A small masked image model, trained from scratch.
Data: trained on regions of photos with short descriptions (Visual Genome), 203450 training examples, 15.6 epochs.
Rows from block 4, named by matrix and row number. Rows with one number belong to one neuron. Each number is 128 + 24 x the weight over its row's rms, rounded and kept within 0 to 255. All counts start at 0. Numbers have three digits each. After the name is the row's rms in percent of the matrix's.
# fc1: MLP up (model.blocks.4.mlp.fc1.weight, 1024x256), inputs 0-85
# fc2: MLP down (model.blocks.4.mlp.fc2.weight, 256x1024, transposed), outputs 0-85
fc1.464 096:113150145118146118171121109141120091129092138108143109119140114119089100102135104147150101096150127126151101140130147146086140088117129093138139113098073111135073128113109110162113147095144124132153138140122086196144174100098103127099093153139114115143140105
fc2.464 086:146124143140133139080152127139130098122140129119103173156152123143083170083144116118146129122118177082155089148128152096126111124174099177107096075122138146161165161128117132133138117144126120140157157164132139135117126116149125148122183131103157100121127120
fc1.465 122:135144152153115137123147142092125125146099129112107119156098148107102133129125151131149139148166140133197161164118155100124166190160155121155159086193161106141179133146156156160083139143136133153083152176121150104130132128100114117146093093130142124115143158
fc2.465 107:103120136091159144088095163141099141125152141100115126134129101104130080146137071117175084172110116113098108131130131110100135144174131141181143114148105157101098153156149130170121150085102118122128090113133108096118147124119141122122165145114140109136088090
fc1.466 120:101120148149145136099131082090126119106078141157148142140095117153167118123133098121087111157156126092137126150121162176089149132132126171144189168140114118128123153153123126125102148180078146161131112124097145154175135126126095095132110131124099119129127137
fc2.466 113:121126104116117145123145110122131125125137111080152139148143138181114111129093146123101156139099132108151089092119137126187118129135137120101136126133140090122166112138160122144133120141118142115156127095165114124120155111126114090111115155184097117148125108
fc1.467 106:089109120143176101162106080113109125120149095138067112118133118144139144146149114139121151130137131128154146096134102156101138164108113118061129134135133129162105161102117103123147085100108101155132150150098115102108135111091103102154135125142108112099130113
fc2.467 104:130121148162141142163153110116075124122126126155107095119118108159060175111148157132151102129131133117137128156081129141146118123172115086125133156166169150156143142142084133131118142110149159105089112146149094136098120174116145166107128147140102128085153116
fc1.468 101:116105093130118146142080117130144168117101101098127137068123135132169143168097073156103123140103154093097128144089129124121135129165155177129107120118088162103110099088178143126121101082081118167105144130103128129151088139145112139137135134114163098114112154
fc2.468 100:161118114167134130131091153130139107164110138141072130106126124150145107116110154119093141132153131141114114072134122086156139078153130106148129184102071097088092126097117144100116167171113077113152155107115116136162155107122149108123136111081107079160094125
fc1.469 093:075109132113120117113125108094129156123120117100140148123102157128150148138146164181115153112107072178094161157146120073100138169120163142119099091137111142129140113127145158091119094134176113159133100130107074107120169142144164146134144090132108127107132137
fc2.469 100:153134094145132142166158121146141082140142165131109062085116072128096106104152111123164128132127107112113162097145105143170140111122103132159174145120127129118148095106157108130165136108124113103128142136135155145128056141126134091166067160101115096170122119
fc1.470 117:099087071145122116141119090117155159068142186139112097148080137168123127183143109126116142086131114175103158101123148143130100169110121121126156144151116115139106117132125107149146118157123170132104137163115132138104124126136059136148076111143097140127108168
fc2.470 114:131165086077131131165119174137152174112103122152122119104131131161156113133083151171160140179120153103153113145135146118181099118134146100114149087135110135156128147120108127094111104080158142197136142106168131169125170153179146151099147133106137127149162103
fc1.471 104:121115190128102130145173120119144119112115146142129063120142105115102156120136117148128086121132120140099119128110108159111123097096114104124137178128115083108132103136120142136119151115130118149179145125120134119120135106079091130129129120136113081149160137
fc2.471 098:138109110145155141154152093155103136183115127115140159124127103128174088163106094122134102158108137116093149150120116123126120143103143130146171125111167161117101093146137150144132116132171122116081139117127104125083175161156152167165117123136128134110134151
fc1.472 110:144133130082131113125131129124137112107132124149094098166132119107095085121154180141115098137181169114086120118126085120153087125121119160208171128149156098128095101105104118153124137126143128131117130150125156121141092115092135129138117126130135109113145084
fc2.472 111:177153099088125164115134095163116104170132135128162115127106128121141149156103097151152090128115153125075179159101076127140154143162103156141144142098164142149073080104132148145145120111136112137066146103146117139120134099127077097146093167114113118096122125
fc1.473 080:110111115106102140100119115129115138118079120162096124137116100129143101102171171103098143126130094156135168183100130129133102130104101132163098134113114124113081126121165147101099080130132187116145105110100116128105151117118098092126115105112146091142177101
fc2.473 082:195099109140073079178128145144098123132134120121154167089136126141126140128124106112146148109146166121111137117153119160129128124121160109071137113122154120126172106164095059155122114125129135148110163117157154143108138134143158100088113165107143129082140128
fc1.474 102:125138069104104170122120113115127156099123122141075116110152105171148132137158118145085160132119144128144138205138095120142169123159108128154122133124117110093092136107142108116151122107137087123107151117095147103133142165111077155169105116100111063128163167
fc2.474 098:160171113135124135104135138118099134146092130085127077124125152109148116102155138096159137139179070095143132121116137169109116104114112113139097144095106137148085135107117123122132122125079183137145124129146108096103124166150106123156172196085144138147136087
fc1.475 103:138124126132161095133135115090125114156143152126112099066107113136131115103126147116150063121119142121081144126137066107094108152124158199153130123161124137155166107137139133141105124159167146162162124109132146118078156123091135120176093150144118145071136179
fc2.475 114:120117101137159103137121116127113141184126136129151134147147127086134162108135095127170087105156130099144132127127151091090168149068140109139085104124164156121135143123173092150164129153087146113140129120157143099159114130136117106151095141094086160137112135
fc1.476 110:088153124127127090153128139122148118128108146155163127133122111127173176163128109144133118160103103111106111130125104112108122153103106124086102144148118158163090095137150126106142135186119067132110145130125146139134151154115135086125134150119159100157156129
fc2.476 112:124131100140153166093119138130147138156139136137157127161125093144166122070079134122114130133138120165112113082133109116106127084113129124145056095133112141108110162088136095149129189146156149098094107151120106136182175144164157170134200116144110101145104131
fc1.477 096:157147122099092116155141124132129132131115117153124093164122143090108156145158136175090130092144129160129134102074178151135109163086136141131150123123111135128140083126098099154130158148108090117159102145138108076180125088109119175103138142156148112177131109
fc2.477 100:100115111119142116119132134148118105121115103104152116068139113163153136107113137115140099168119110065101160111141094138129156102111155140120078127135100118154137141165152150098116116128134125132118167087111136168121170145112138123120106128118126159095107142
fc1.478 101:124122148110147135149123126092134146107148103095124109123149131170103074151145135113111135128119135171150174143147093114147092125152125108144131152111110133108120119103100095142132076156206110110131089112142118119121148113132133123132107128144119112112172145
fc2.478 098:120126125130108108105116139099128138113130136157150144128138159113148090117136172119116141140126197111177099105091138112132127167125125143120099146122155098144132107156177145141114146106121192162119134098163159166114153135179135146113123113083102132147128093
fc1.479 126:162154135096119131141167139125113119131118155191128081143131144141137141183129109116150103103122143107143080109132148140100126121149126116117126126168084144091127145098154140147128131115138127111152110161125124124139111125100103184116100141144122136122162156
fc2.479 125:179146117107140161134149115140149090139099126187109126111109105139120140134128127114100097145103117107161181174159162136109170135125136149107147153096153141115133146147198129149124127113172167100131145145144126146164138117112098163144061160102111144138075125
fc1.480 098:132152116103139142107114118102136145119153161148123161112137139112131117121107204141133180142141139122091120114131092137155128131089109127157109136141144094125082153106078174149132160112128154173135109127134120098096130151173132072078108149115120147086127125
fc2.480 101:151169136151129133138112134133119110089164130136115103147104137171116103128147124103153102158122121085131204139145133135127103119165128112144107175168127093125084104098124073160116117133124167131125134085126155136138131096089139108139137137137084104117104160
fc1.481 083:145129140176138129156082148113166162153127133123101147107108106137158108147102168075096137130115114127171118154121110137135145080103109100115122137145137109141123148084117123133121089161131088137129126067148150090049086146130082088127100127118148162143121149
fc2.481 100:143108139120123137076150113149123098105117139150174111148125113137083121146131133134134127123141144128107088155144138076125112144138096125086100152078152126114186143180141119142150125104107105119136100137123111110116138131089087095158180111145131133111119155
fc1.482 100:068122133126113133121105118060106142092136139122151117120104105154098146093158138118141148122128122080103090113151158163134100139108153153116101141130111130143168162126144146151091112140158142108173094153095157092109145139093161085151126094129136156147144180
fc2.482 085:124124138152111114119099112179152092091128115127105114159156136113123142145145126159164103108097116123117128149105132124114098139126133150127146121119125116131139124126136133124147181128122136107137139129150171147165144101128134118085113167092133119099108093
fc1.483 083:126172152120112117134133152102135171166132167133118105106091177111124144103108159160113123096142116147151131123142117158118140151107108138116082112100156152156124150130126067141124104142143125103146074133108120138167155074133107106140127125107118182121145125
fc2.483 111:154127156183132098159102126142123100070178125082117128117136106134162141163122112119121129112156151132118120154121134132108137068125163116105161117100096123090146070104158149155138141164115110184127161084144147125129115216131143099116089168137128105134082100
fc1.484 078:138120112086149177134170113166099109124106139134138107116111128145152137161146148095138159120133123129145134130092154081090159171152152110136153101151143093132137143135131130129175120135087098116150153191127120107155141151122140157072111143171168080077145150
fc2.484 088:124118135125140103146120145115137136133140107133138157094129099166113131120125108147163156137126122073140135080119169158128113154102134156107097111111088146152118122165148177118131095108120202123124119186168162168071143166153138126117126117093127177115103107
fc1.485 112:164115169114147090107143101110112123147123139098152156141113119190123125120142126123116107136129111141139136127112150141137134109121124114143117086129129174141134148109138175130139179183113145103131121132096107140116127118153163132127112075101137139119119102
fc2.485 109:137141121126122105174139111122099134132130108116102132124153137133136142122108143119123140122141166150133137167136085135103142154152138162126160149094133079113135132155134086172136076105129096108131135112158100140151116123126137113119133155124140129146128117
fc1.486 096:122133143170150117123110147101138152128108189153140136123105129127116143144132123126124119105132139093122138137069112115168130143117119096067132139135097138139145150156120127129092169140109113130166105131105124123115124138078097165093113135111159130102145156
fc2.486 075:140139141132098125094111097102114171105117127101128101134092115138141124138159081097128136147127120127178118135124109097108097141168094120150156132109148128161145203121159129129142135132167106140148139116119152116103141169104125137074103157146138067121126168
fc1.487 099:120129129094151113105125155123119084133136091133099148101130142109146157099125141134142117146127091108113113113151125071132094140151147122133140145129142131128170132119120077143095141126144127135126099135133117119174114146113111122162083120157129113131140112
fc2.487 096:114178126164097154107100096067129168175126107134156125173131130103139086143120115116140104166153140127150115130128109155097080140088100114158121157126111140137128137091128088120092111099142118109166151102139095159101127131148118171114175106137128171125171083
fc1.488 106:152128146168144121133174082129140108153119130132123139156120163150160169080157164114095157131126101139103144130182099163149150103111119099119151125144127121142124084150163140111115141130143167116136170144132167112160086133103171125142117137150151111115074142
fc2.488 110:122116131129089128147068090138152123121117098124135135112125115117130148161120136077153138131106111134091109164156132127122116148111177173113151130118114119163134164152123128101104156131114114131110100153101119106076133125148078151194146076120162151135126110
fc1.489 115:104130148141156103144140162143134162122131141139109081140148144116154111125098117185164144147087132097122108111121141120184120145093134130081150176100107147096155136134138128127150105088119118118151144144112121155096103148146136110074081126102155137100177128
fc2.489 107:115112165129119153136147155101112095125102107130139103128137128138134102136087083108154163126104142149155127131099147133143099123139145122110139099113175196121152172139155136117140132157109097108144116144135134134126173169119162145128133074100167138121149111
fc1.490 126:159101099187112146125123132140150136137132108089147095124150116140114135163144144092124195126099143087111143142114120136132143134149108137122130082115148123149116117105169178137164166137121141107088146140130152145163104101112106100123097137170134104112116144
fc2.490 106:144155177140116123107114130168131081132163138096147133116130083150135099128120122143177102108112131122144110155095126165138145117156132150130102103130147132133094128130127142112151140146093112066098140134089109128195112111141113166110139078082126119093148112
fc1.491 090:146148154097125122102139115080099154094138192080103114131133131141113126110110116165126136154114087126093110127124118146160131138138125151117094118140138106139097133114116144113122191138131170140164159111123137125185127138156084129114097127144157175115178135
fc2.491 087:161155132149094146097126178114161141117095139111090135086133118190106121170153107136109154131124104158158126092126103145089073118124120141136132137187111134132121129130133143106118144119137157142131147070117147099164124130122165114100151131178133134120118141
fc1.492 099:099115095094113126139084117162118097128158115148144197156130149088159132121083121137156131118146072107127139153163122098116118174159147127135141159120183171121142141126119161125168106112146097086134136102088093156088121085146132083108097114096115118120187109
fc2.492 098:148104167149093137071163143103115082134126121116132159118137158124073114144096090101127130152125130169116076126153104091163116138124148136184119170139129152119146157119125130130089105115125156152164132131120109119146140111143134112144139129123143100080128137
fc1.493 103:105121120159160134163088124111132161109103130094089091105162139093097104132124120095111143090125131120158120177138132151131143152128122121139071155165117115146093169132142138122147164126090117108074146119089181085160141102087099151111157123127122129115126100
fc2.493 103:171106148130140104098177118100052146123090089130062069155084116120116121120142036168152133138130109097128102121143135126141098168091106107118166147145173128145145119169088139126144116101144152106122080135154071109140116142096145146124116137129182125123101118
fc1.494 099:129134159125141112146118116094135106136139090122149146172120150190114088125155147087121124103113122096167148140144150110122096163091111157104144134103120178134159131137150086146087135160140200135165111126152146096115100124137160145135115138107140119127145109
fc2.494 093:132128134115127118151125123160118097139132123116146128134150136093092106098149153152145123161122161165113146092142150128119116096162116103142136085169110155152095112128113175190151130085137120138144108117136090119119150144174180150130089140121121135128088118
fc1.495 083:156146177100084113145110113100094120128109092109135112137108113134129135131143117152113156135058109129148138141095112098144101083124139133115082096153141138078112137124156086146101111134075110103156122136116108127131123173126149205130146091157110137153162094
fc2.495 109:104131116154116155103144121173116114110095128166121156142115144083155092096148137087132107133118141171133173117154143096136128172153144098145109145104149089135173123143115126114154097116167117108096104131154113145104172098117070108187155112115123148101086136
fc1.496 101:103127106102127126114137140156144123149134132085108121141097140087134170141130101154106103129091101150091138106114081121143161096103100136137123146113135112161099105104116118122138122093130073121149148124127087127151106106107148162104094167112169116101130134
fc2.496 040:134093125123135119137094125111139110120137167139083131129141170115089117114087139126086117107126158154146137149176106147118129145105114140106150173126132142118132154142098124133169164142092124148115160148096079139158135125100106162140123105127125151165104125
fc1.497 117:165147132141112121119096125100124161123085167175109138143105111158147120100122109116152118146127095042170129124121137144162122123145125115124131126096133164176111144137137133074161120089109090148172120088122103134124102140147113110128157128133157106119146140
fc2.497 116:157139099125129136143148129147110143127111117133146114113143117157155115098135112111183091185103132115170152118126129176140132180119112116159144087142105160115113175103100073055120100096120143166128127094118111144141116122177104135114128141096134178132175118
fc1.498 108:136127127168156102163138154143147083129107105164141135114087123175128100143152138160151134105110106153117155118085134148156113122149136117094150109124122129159130107153161133146113122132112157145152112090145111114170114091130141173088113134144102119172103083
fc2.498 100:098135107102116113145082107170161117164136168153159131124194154099083134120090122105135083141089159134096133123127105108088139131143114110171135110119107129103117126084132114164144114103112115147113155145108125138111153152138137123154110133155125137091113112
fc1.499 083:110149160151112170086140113089060127131123092127105091165203153098114126128132143140119138156106131129115122138188123105128123129115108094136126075157101152134154112139147100163125193128139125131105125124128108085116113089141137183117096127131113094160136130
fc2.499 094:157140115127149150138099125175129116142085148144134150173129105111112125125153166101109101083111125139141089104160156119183091118142129142152135160128142135140136116114088115118137100162163154086135124115131141135090117143119113109157133092160152150164100119
fc1.500 110:112103127139118143133099081145137147139148179103132127123073131158134106134140141134080116053124139177111105126137099135141139133136159138101139120139116126114151132123143164136138164137126119135103130133144102112120110108088106095145130129132107142141138175
fc2.500 100:182167115162114134148120133150128164125131084125156109098137113112157091125119091130129114122075129155144142110109121118120184124181107123097143108132140121144093161092120117116095141099180172121105115128113139128100128106193095124128154169055146139131140118
fc1.501 125:185152104143164125123167127155125095122141161114179176148117119138104153136162144166141136157131140137128167143132136154128155089121139141141128117118120128079110066095123109076169173128122110145129118134123140135107117119101160142123142110129126142153194133
fc2.501 113:151134170147103099136167113135139107094175081134113164079093118125086138146134109114079145114118084091135154164144096163106174129172101175147112121142140103083116102104099169172147100124112148129123119193137089108132201099139152132113130122114122164117110105
fc1.502 109:128132120119117145153097133106109141103118109101126143136167134105145134200090115106083146082149123152144168146107165111089122121166109151119146128115141132151119147140119115085104141144130142149155103133117169149114106163115131157127108091154135177128114117
fc2.502 112:121114112098145191139126140161131132147178116132116124130101098134186143094125077132141162152108081124132161114116096095095150128118151142168156119092132135141120139117125103121114123153049108112103120136139142121141169154107131143144150132111095148102131098
fc1.503 121:125085120154090106134152106086116102107108120172117112131082134125134162132149127133094116156119145133124175107137135106124074164150163160117130160109133131146124125111089142117130145161137111137080087145104096089131089108154110097112184104132126151162155168
fc2.503 126:112140153186141120163132112104112106166064107146137160152087148123101136104125121136131127126095120155164156122119135104181090178139129105172102124078137153129126125164106129105131166127120142123125098121101093106132053126133122109158169167132112116167112127
fc1.504 104:132144159152126082133134119126136126123133160185147120114163103126106143127112083175136168133142128139139085148086144134135126071116145099116133109149097098084180129132145160082126134132103143182139133135133112129113142142128154129120140203142143133096107120
fc2.504 107:079143125137103099097134120148126079112113097077156152104146117097145118118119179087169142136139172108120108147117123131146131133122147127123085144127148156140126167162101153128156130121131068100104119126104135108113131106124137091133116091099106115182139125
fc1.505 093:107189095117139140137098101125125138112130153123108107140110179139130121110111177109140174080122154103129141145102129182136151179137147134136151126128141150122144170140154131114140160106120125122142145148149094094142121146151121127104163133124115103091159102
fc2.505 107:120125147147159116122135147140124126116139119134173134079136092131115134123148089142165125149164189105121155104121112110149074109141176181092155088079120077157161102107146172144095081121155116107150138129130131143110156122170125120121105111148116146132135143
fc1.506 108:099114123145117152105117145115102092128125085122121127115148137180154128115107088149111147126098148129144143116124147161173115113089123167172137125152113159135124145144130118121104116144167091095121095124112177098132138129171169113110155108136127142134117125
fc2.506 105:154167151147120116105129128156084142137102101107142120107135138087131152108114089120143133132117058135106116095134132122158125139135145106118094112085141076152122100128113154084127119129097098129137122123184130133118085125122153120116140150146103092119137141
fc1.507 105:116124099134114149123159118148127106128121168181158118058125124145141142113146107135100183114128180118125168128085144141158155152187102138134131125085110122164091135108136155109101146157125113155113128098078132083155122121155145160117128155118126139108129119
fc2.507 094:116134135172137130141102134123141126143112108162142142160099126131124129133130131117115097105111104198130053109132148094098116187124155144119087134144154109103154140161133123113167087144158127107123090124134141131105102146133166148116132155118138152134128136
fc1.508 103:132122107167091091154105130158097138178136073137146138137153130149113147129129149134145137148136125119113136135143095079126122099144114153101118107143129161099099103107104119145130158152138094128136158139155105129162134147144113101137099146123141105108116142
fc2.508 102:147142122098135125167113156107122123149155158148117088093122123125152091117115120144202129107157140114097106079151137104134129123133175115141089138080134114117160115155099135167145098135158121121116097131160130168123183147109120176134104121157128108093148140
fc1.509 089:117110112128071073087143101102158109102171166142111135131130113117104125125119102139126173085118138113120154142118117152152130089117133088129144134138128098114131147154129107102132159126142129139098115138152153101131126134120163121119160172174095159126146138
fc2.509 085:134080117115169140161117167142140067131135117140174140133114151140173142121134139104115145127163110134163102160117149145130127127112160134132111140165131134103172133090114144162164138122097100110110126117069145107107136126147110153165097078126124099112100114
fc1.510 108:145132190096130105145119157106151136099115127108121144138139141113131134140132158133101077145112123110132139155123156074121088187128145166118134113130093154094137153149173113152111116104119143135087124111190127114141141155083122080099101093108134124139126170
fc2.510 110:113120115097145140082081177097116158164127129136115116129091141131155139116152135093102099138094106124087111124137085132137132102130076160100101140105061139122108082097158156137130128086131119151121153092113160151142150115147144115118129121088127089175112098
fc1.511 104:120080124152076138142105128171113135121148124123155153152121141141152142149170083128137142123135141143119151136128132161080157104127111103076155153159133136134123131082121125107155121133107102063077094140137113143155116183156099184115144121145135113156157144
fc2.511 109:145110120115128118081090162101161141129110157120144120137109106109096134166097140153108092147099115106127139154136150119102123156187139142165157132145159114135136121141129093154109134101107122111124088149091087120114174123130130113145129115104135101118112116
fc1.512 104:142109145180135099126141067116151105163125133104107148111098135157110132146133143138117182096183127107145171121088147141126163145134119092128166099132102148131114102124123116116159168112121145105138142156143117072187127150112185125121132140164121111127109144
fc2.512 107:078119154152068134104088121138157127101116112151162108139127115122115113099102140161089142097101140127145120141134148122140146105146152139110158072114148146159104137118102155114117134101138156100107112153138140104121153144168135154136144114130132147121143148
fc1.513 104:110116146108151170092141107127113120136154175113149118143108086149109157076123183136134093137145103145154101095125150121098127090189122179209116172115099089122136157114114075098098149136134125101184118139102100144129156139095116101170075112108128141158134099
fc2.513 088:118154128140135131142133143153114116150109131107144132095147143106124146115132114169148099121154159106113178101112099124132098115132081116137095086124107146148126141134127134103138115132112164159081105139143103159155122162154157124138151136070141131119152138
fc1.514 090:127126117109124117116162122127137107113113151159128158108074153159176137155101140113121091090100135176187128153123118110138144126119093096144123148164123102116094142140116150125147203144127157118127127135097098090114135126077133110099112112111125085099113152
fc2.514 097:132121109174141163174136173128126138152172153110131127118129110078120134081157118140184181147123186125096114107125159152123166184131165176133109122133147146137156148138125146153092108083150108111129147128152121148119135149167097130122145142161124148106135127
fc1.515 093:143107146095147158144129106114132132113128183134124132143170150105145090145073075131116140140133154163120184158138133120154073128121138088102118091135126166182115109143114141115118105130109147160160159127157125150116091119153119104115146178131118118115112126
fc2.515 097:085105136121071094124110124134134118107140107116150135144112152121139139115152112125153124129156148171112122145093177112122177134109115147138116111156146140164138124117119153160182177132142136070138112165123139096144152174104170152155119157126157106087128140
fc1.516 101:142165116113126106116115117106112106151138115158126108110158156165129095121127117147123165064110105124099129153144121151107086071094113139101104104126118144134112152144127099136098151104115093172132110130106141172132168142142126133126143168119103118148114113
fc2.516 086:087104165129142122117165184128120101116145133125163126114166098091151144131118160123122085148130131160127122115105122097171135145127096148133066133154124104130127136158122141116134105136132103107166098161194124103143137189143118127150157126160174130113087105
fc1.517 104:094185112099115128156086140157104145116110133114106164080120127174134152159129131152136176145115153131134124162143118119052130118152086165132174163128121147099116144111143159105120117134111160187112128135122115109104131082122091121154135078161091117118110152
fc2.517 108:153135134152173137131120107125140146151109139122077087108120102169092132120147108095147169168101092112126099117086123102125097135147134095130142167117123136113112137120105099115130123091121150122091150132172086104119149153091159163146122148135141095099145083
fc1.518 100:160153119134146104116137099128075107142105132140112147104131102115084111136120115135122099101118107147135108173146130159120122118101112093136109129137134092101143129100116111156175127182149117133141156115080122175108150109172102140139062127123164131109153151
fc2.518 097:120139138122113149133129123154101097095117118173113127156131114104160118100123118156113145140086152171143139153091148086126147134133109165108167151115111152125164157129168125160106104170133128110115135096140078144144120113091125089126122151140082107109089091
fc1.519 103:152129125121130113116111171150122130134147146139154131148089150141135094118101177141123136126122132140122121081156144107116086124132141106140137117155131079137145152143135111141127140146090131153173138113083107123115128102121122106105107136118118124142114093
fc2.519 108:153191145120106121148113081182121122138123151158110125153135087164109117089109109128149149120128173155101146123125140111107158138050138143125159199131153105129111148118112125142110125103104124176095129113091113124122166131137086131154185134139087114112126155
fc1.520 091:122149171133135123108120103106125102127131136109171144071144125143087120099116098137149126090115085186167134100106134087130112126160129119106157102131104110081098125145134156117193151165143134132119113125134146112157118106170113134137153098117104108081127157
fc2.520 090:080115119091153111156127111164135086133157113152089156159124103118141122134146187153125131106118138096134170134160133138169149123086133128156165166168146158140141077122149092134138097130083097173115144096132086132110116143127110126109119142118167109109122119
fc1.521 099:120144144115161121135131124119123149100109129134150095103103174138139186129108118147148149103111100148101164104165116099117082148088128131093116076155099174117116167152185144157119088147110133123156117125154107129139080101164109092079107140189107140073116144
fc2.521 106:100113182151144167142107141135137102127134143102153147155122129097094095127130087145108099062147166107115130174116100129126122079109114138158136114103180101142141086155102141201116130111158122134142145113128118149076121126096131121123077112150148131130156130
fc1.522 100:150083105104130111124132143091099163105100121121092105142076133097126108148177113116133141164135136136114145158128135151156138071102132122114100176094134153144121148199142127114130143121137168120140139124123111130129090107098105110171130118143121093162153104
fc2.522 092:158084116116136110155118141147113123132114094112118100129167137143122126111131144099116095093085173128157136135105117147141119142112120143141133144117120119119142139170126117083122108119102161171116183128169184120121145128141085169119130122074114120109129057
fc1.523 105:133152118200117175157136085129129129078121138148148151158189130154131198153112158101091162115145135115132155136088111140131110112145147121137133123208118136133095134104145127102124132099123137169136158105124158145141179129131139139100141124143162122091097078
fc2.523 101:093169123124125114133140169167147154120134180166146088109152117126165153110149145137102152145123114137122090124126125125109097171104129135135124133068109112170104113140130150108134186137116156175078118108141170145131145104166134130135107144107101137136161126
fc1.524 109:143134169109127153151135093116166212122140147133092126102134083088158106142091134116117158128102083164099176122100151137150158118125120181130133121129136090127136099093140112119140141150145106150079153108125127153134106102109128111121169123107142098180167144
fc2.524 113:155124145108158143106150108130176110103128090104110097112078125151132124122162116165117130098087117191148132154145101108148131098147121197145091116095160147135107107167093121162084168129080143141123141087091122137110091124128147104153106123128082096152118164
fc1.525 098:109147083137157082155082164095130120141089130127139126126122132111131159160109191145129129124118102112134142170099100139128093153080074122147114148137125117154141118128160117122158147161150083116109180146091139126146159142102167074119154139091116126170148126
fc2.525 097:119157086129167100084114123117129120126156167150168113138163104148156082113117091162079113115162111156108129135154129149092109120078138116141087116114164190128132105106124110150135154138133141106117101122143109133163168121159125093112149115128127120162112133
fc1.526 103:103142130096123157151107103122145139163117089111136148123120172093141153115133139151138110107111148126085164115135136150133127147096087073155130139124118136127124115119127136130111118163114104141125136110137088104128143111140154078089128128162146133065148092
fc2.526 086:127076135161138124172088123133150130110127080134136157134146142133084128108121148139131136134116125118136136131114163122128099146149109145108122112164091156151147176122170151118161094112111113136140144143126099169116149083137141131133108116132152113090093115
fc1.527 082:136140122146106144128164152113133104127163140172103157158107110107130124188116122102135161116115114142165126101105106174130135119154094096113140153147132117140110155140135134113113154139070073096147129108112127161167080122096130144139128129144122145154185151
fc2.527 065:144096133106177096108097155152179133115107139092139151122125141105161116135133142149064144139167145123165139118125151127118124147090155133122112102152119143086158119125085186130133113135078153096079109134155141121100136125099108115106114121114130113101088111
fc1.528 103:111096130088115141108135119120126125133114143160114191149166134098107122156150151159151143142176100143149106143118114138135108142157142119123160138100128125114159086101142105125126134103118115121127174145108133138143133128140135120113131122076122104176145135
fc2.528 118:139130115110087118053183168149108135161134157131122115158123137135116156157128196131132146093131126147100101135132113147115122123123139144127121124117173098115151085126088133149128141108129104153118152115141131165123106112179107113136170143177152119140099107
fc1.529 101:091112089137138134120150127145072078156126160161123095089120095156113124113150114131097161103123122126144154116157102152127146130110111124116094144089099124149129113119132088144135146151119170112154117108104139138121135107180117121136115121096120106108154115
fc2.529 093:140084138089133170123131145151137159178117099169141119112137143142157141110126110126105100155087109141118076133133153103167101132174185126082078107075152095115098094153102142143155107149147112107125080105156114142110136134111164160140144148143141108139160135
fc1.530 103:122160090129155129145105157139090150159156133149117121135112145150148132119119156142157135158111112124125109072118134166145088129089137136093137157142112132122134126126150171119124175175079100143131120137118113152099116157128164157080109168125151130161151090
fc2.530 096:077140114145138161122125111101141124177087117103110123142150140123137143117136147130151113118125133143141102050153117159122113146118120147146097118131125119096118113137129175113120166112108125123107103131121159173088148095137152137116109149086152122144102134
fc1.531 097:149142105122109084119123142142144152086111102119157119133119117103108124164120137148101133151095161120089166176117158114128160127137125139121122089154162108110147099151188115122155120151080146062121150145114120107135124103128135165138139079128141123150108131
fc2.531 097:111132120190185146139135128113118131155125088149128135127116133150125145108107120124159101178083132119122128146149162095100126121158150141128121102102104139116139116138158126124101112124161111138095097161165156113143158167152119162143117145136124132093135140
fc1.532 102:137167108105145105116110132161134125134113112154099151116120162131104145136073140149163105082137105110115165137182088157133097088148105137114192095146084120156063119124141102116140124118164154100113117119120106165107133104106086108123126161108113154111166117
fc2.532 083:140091133135095145106158110068127093108144146148126119099113108100121068126151114134098125155109155121157093127087129153161165138112172104122130128136138135126157140106133125184144117129133121109138111170145124103116127159124114120128102096133082113163162094
fc1.533 112:134145094079140106132122118143120129082159164112164121154105139123108109151165117120154111141132111146074136101159105151147095101079156123132128101155145117133147146127129134132055176140116132104094076180136136145088112104128068110147132150159138098124152131
fc2.533 112:143146126128164157086103129145130127128147150138131125162143097140147116091129136104142145085102122116107093099112146119148133170137123136095106124132118101099109122095121130111125143156126130139156084129107143111084130146132091117118142158151095126126080141
fc1.534 096:077142078084122102140081118140128155163134126126102116045166158125130091140171173125118140113103151107116101111143136098117164096157080138138135132105125098159148111093146118155109107142164144144134075118096126102096115136164085165121124172116152124117135121
fc2.534 094:151162134114167148115114097111138153137097169129117135182146140150136157126075116085103167155107136105136115122086111112112125130079137118144154159141120115114140122163102073112124160137158140143124146126119121075083124103074152103153139109179088146113130138
fc1.535 103:082156155122088160135111096133098114109109119132139164090165150150133159141129163149134121154147137148113129123148151173059108078134125087078099131070123139131101141086140125103169137140105107097166142119145120110145137134146138131124145134142180162115131141
fc2.535 096:155126097152119121108126125132169157105100121151158127109099160120134131133139098105147149083098141118130110120138101131148148111110128190176170144117156091129125120155132147143088075126151101160145167111137108175094143101123099101095114119113097134146108127
fc1.536 119:100129131167149125114127173127142155141098146115143143138125088087104133116106149115081126137121070124164077107108089124135100081111142102123126108128150122092146124164142144153133105116125115107142120153160130137111116161140124165157116153117139093071116128
fc2.536 117:113151148142145131139148097160140080192146144145154126121101129142085158134083152161146121160132115143092095113157138172157182112126101110119132138119114137127125137134112144104077140095107133132108122109144115135155150153123123141116136143112145102146113135
fc1.537 096:107098129158113142105131174096109095113129145161166140139141101092143117101098171137137107122126126126149121122125094126069130096124138092150130136136169138104124111123108133143152133112128128129135112099094140112144120158130121140110132068138105170130145137
fc2.537 097:118125116117109120129146133175090178140125118173120110141152129129142095154134151147121137155118156137120149115095070109075159083099124106133147052107133110110135128112150095123101137146117143136087121108157164176159142141130123168146116163117140114126123150
fc1.538 100:110179125147184143134129113111118138124167112163109148085162160110156085080185141167110130128121106143145058139149096134106131105119095130128103138100134094141157089129090129172130133137156117138145113111123184108116167120171159158113117156118126129122082122
fc2.538 091:124101148135137115116113171133149140124133096120143092139115133125106126142118125148118120148099088135162083136137134134095145116154160166143108095105128117096134122124159161118137126107139169129141118119132138111095128159148129155163110144139106101165110149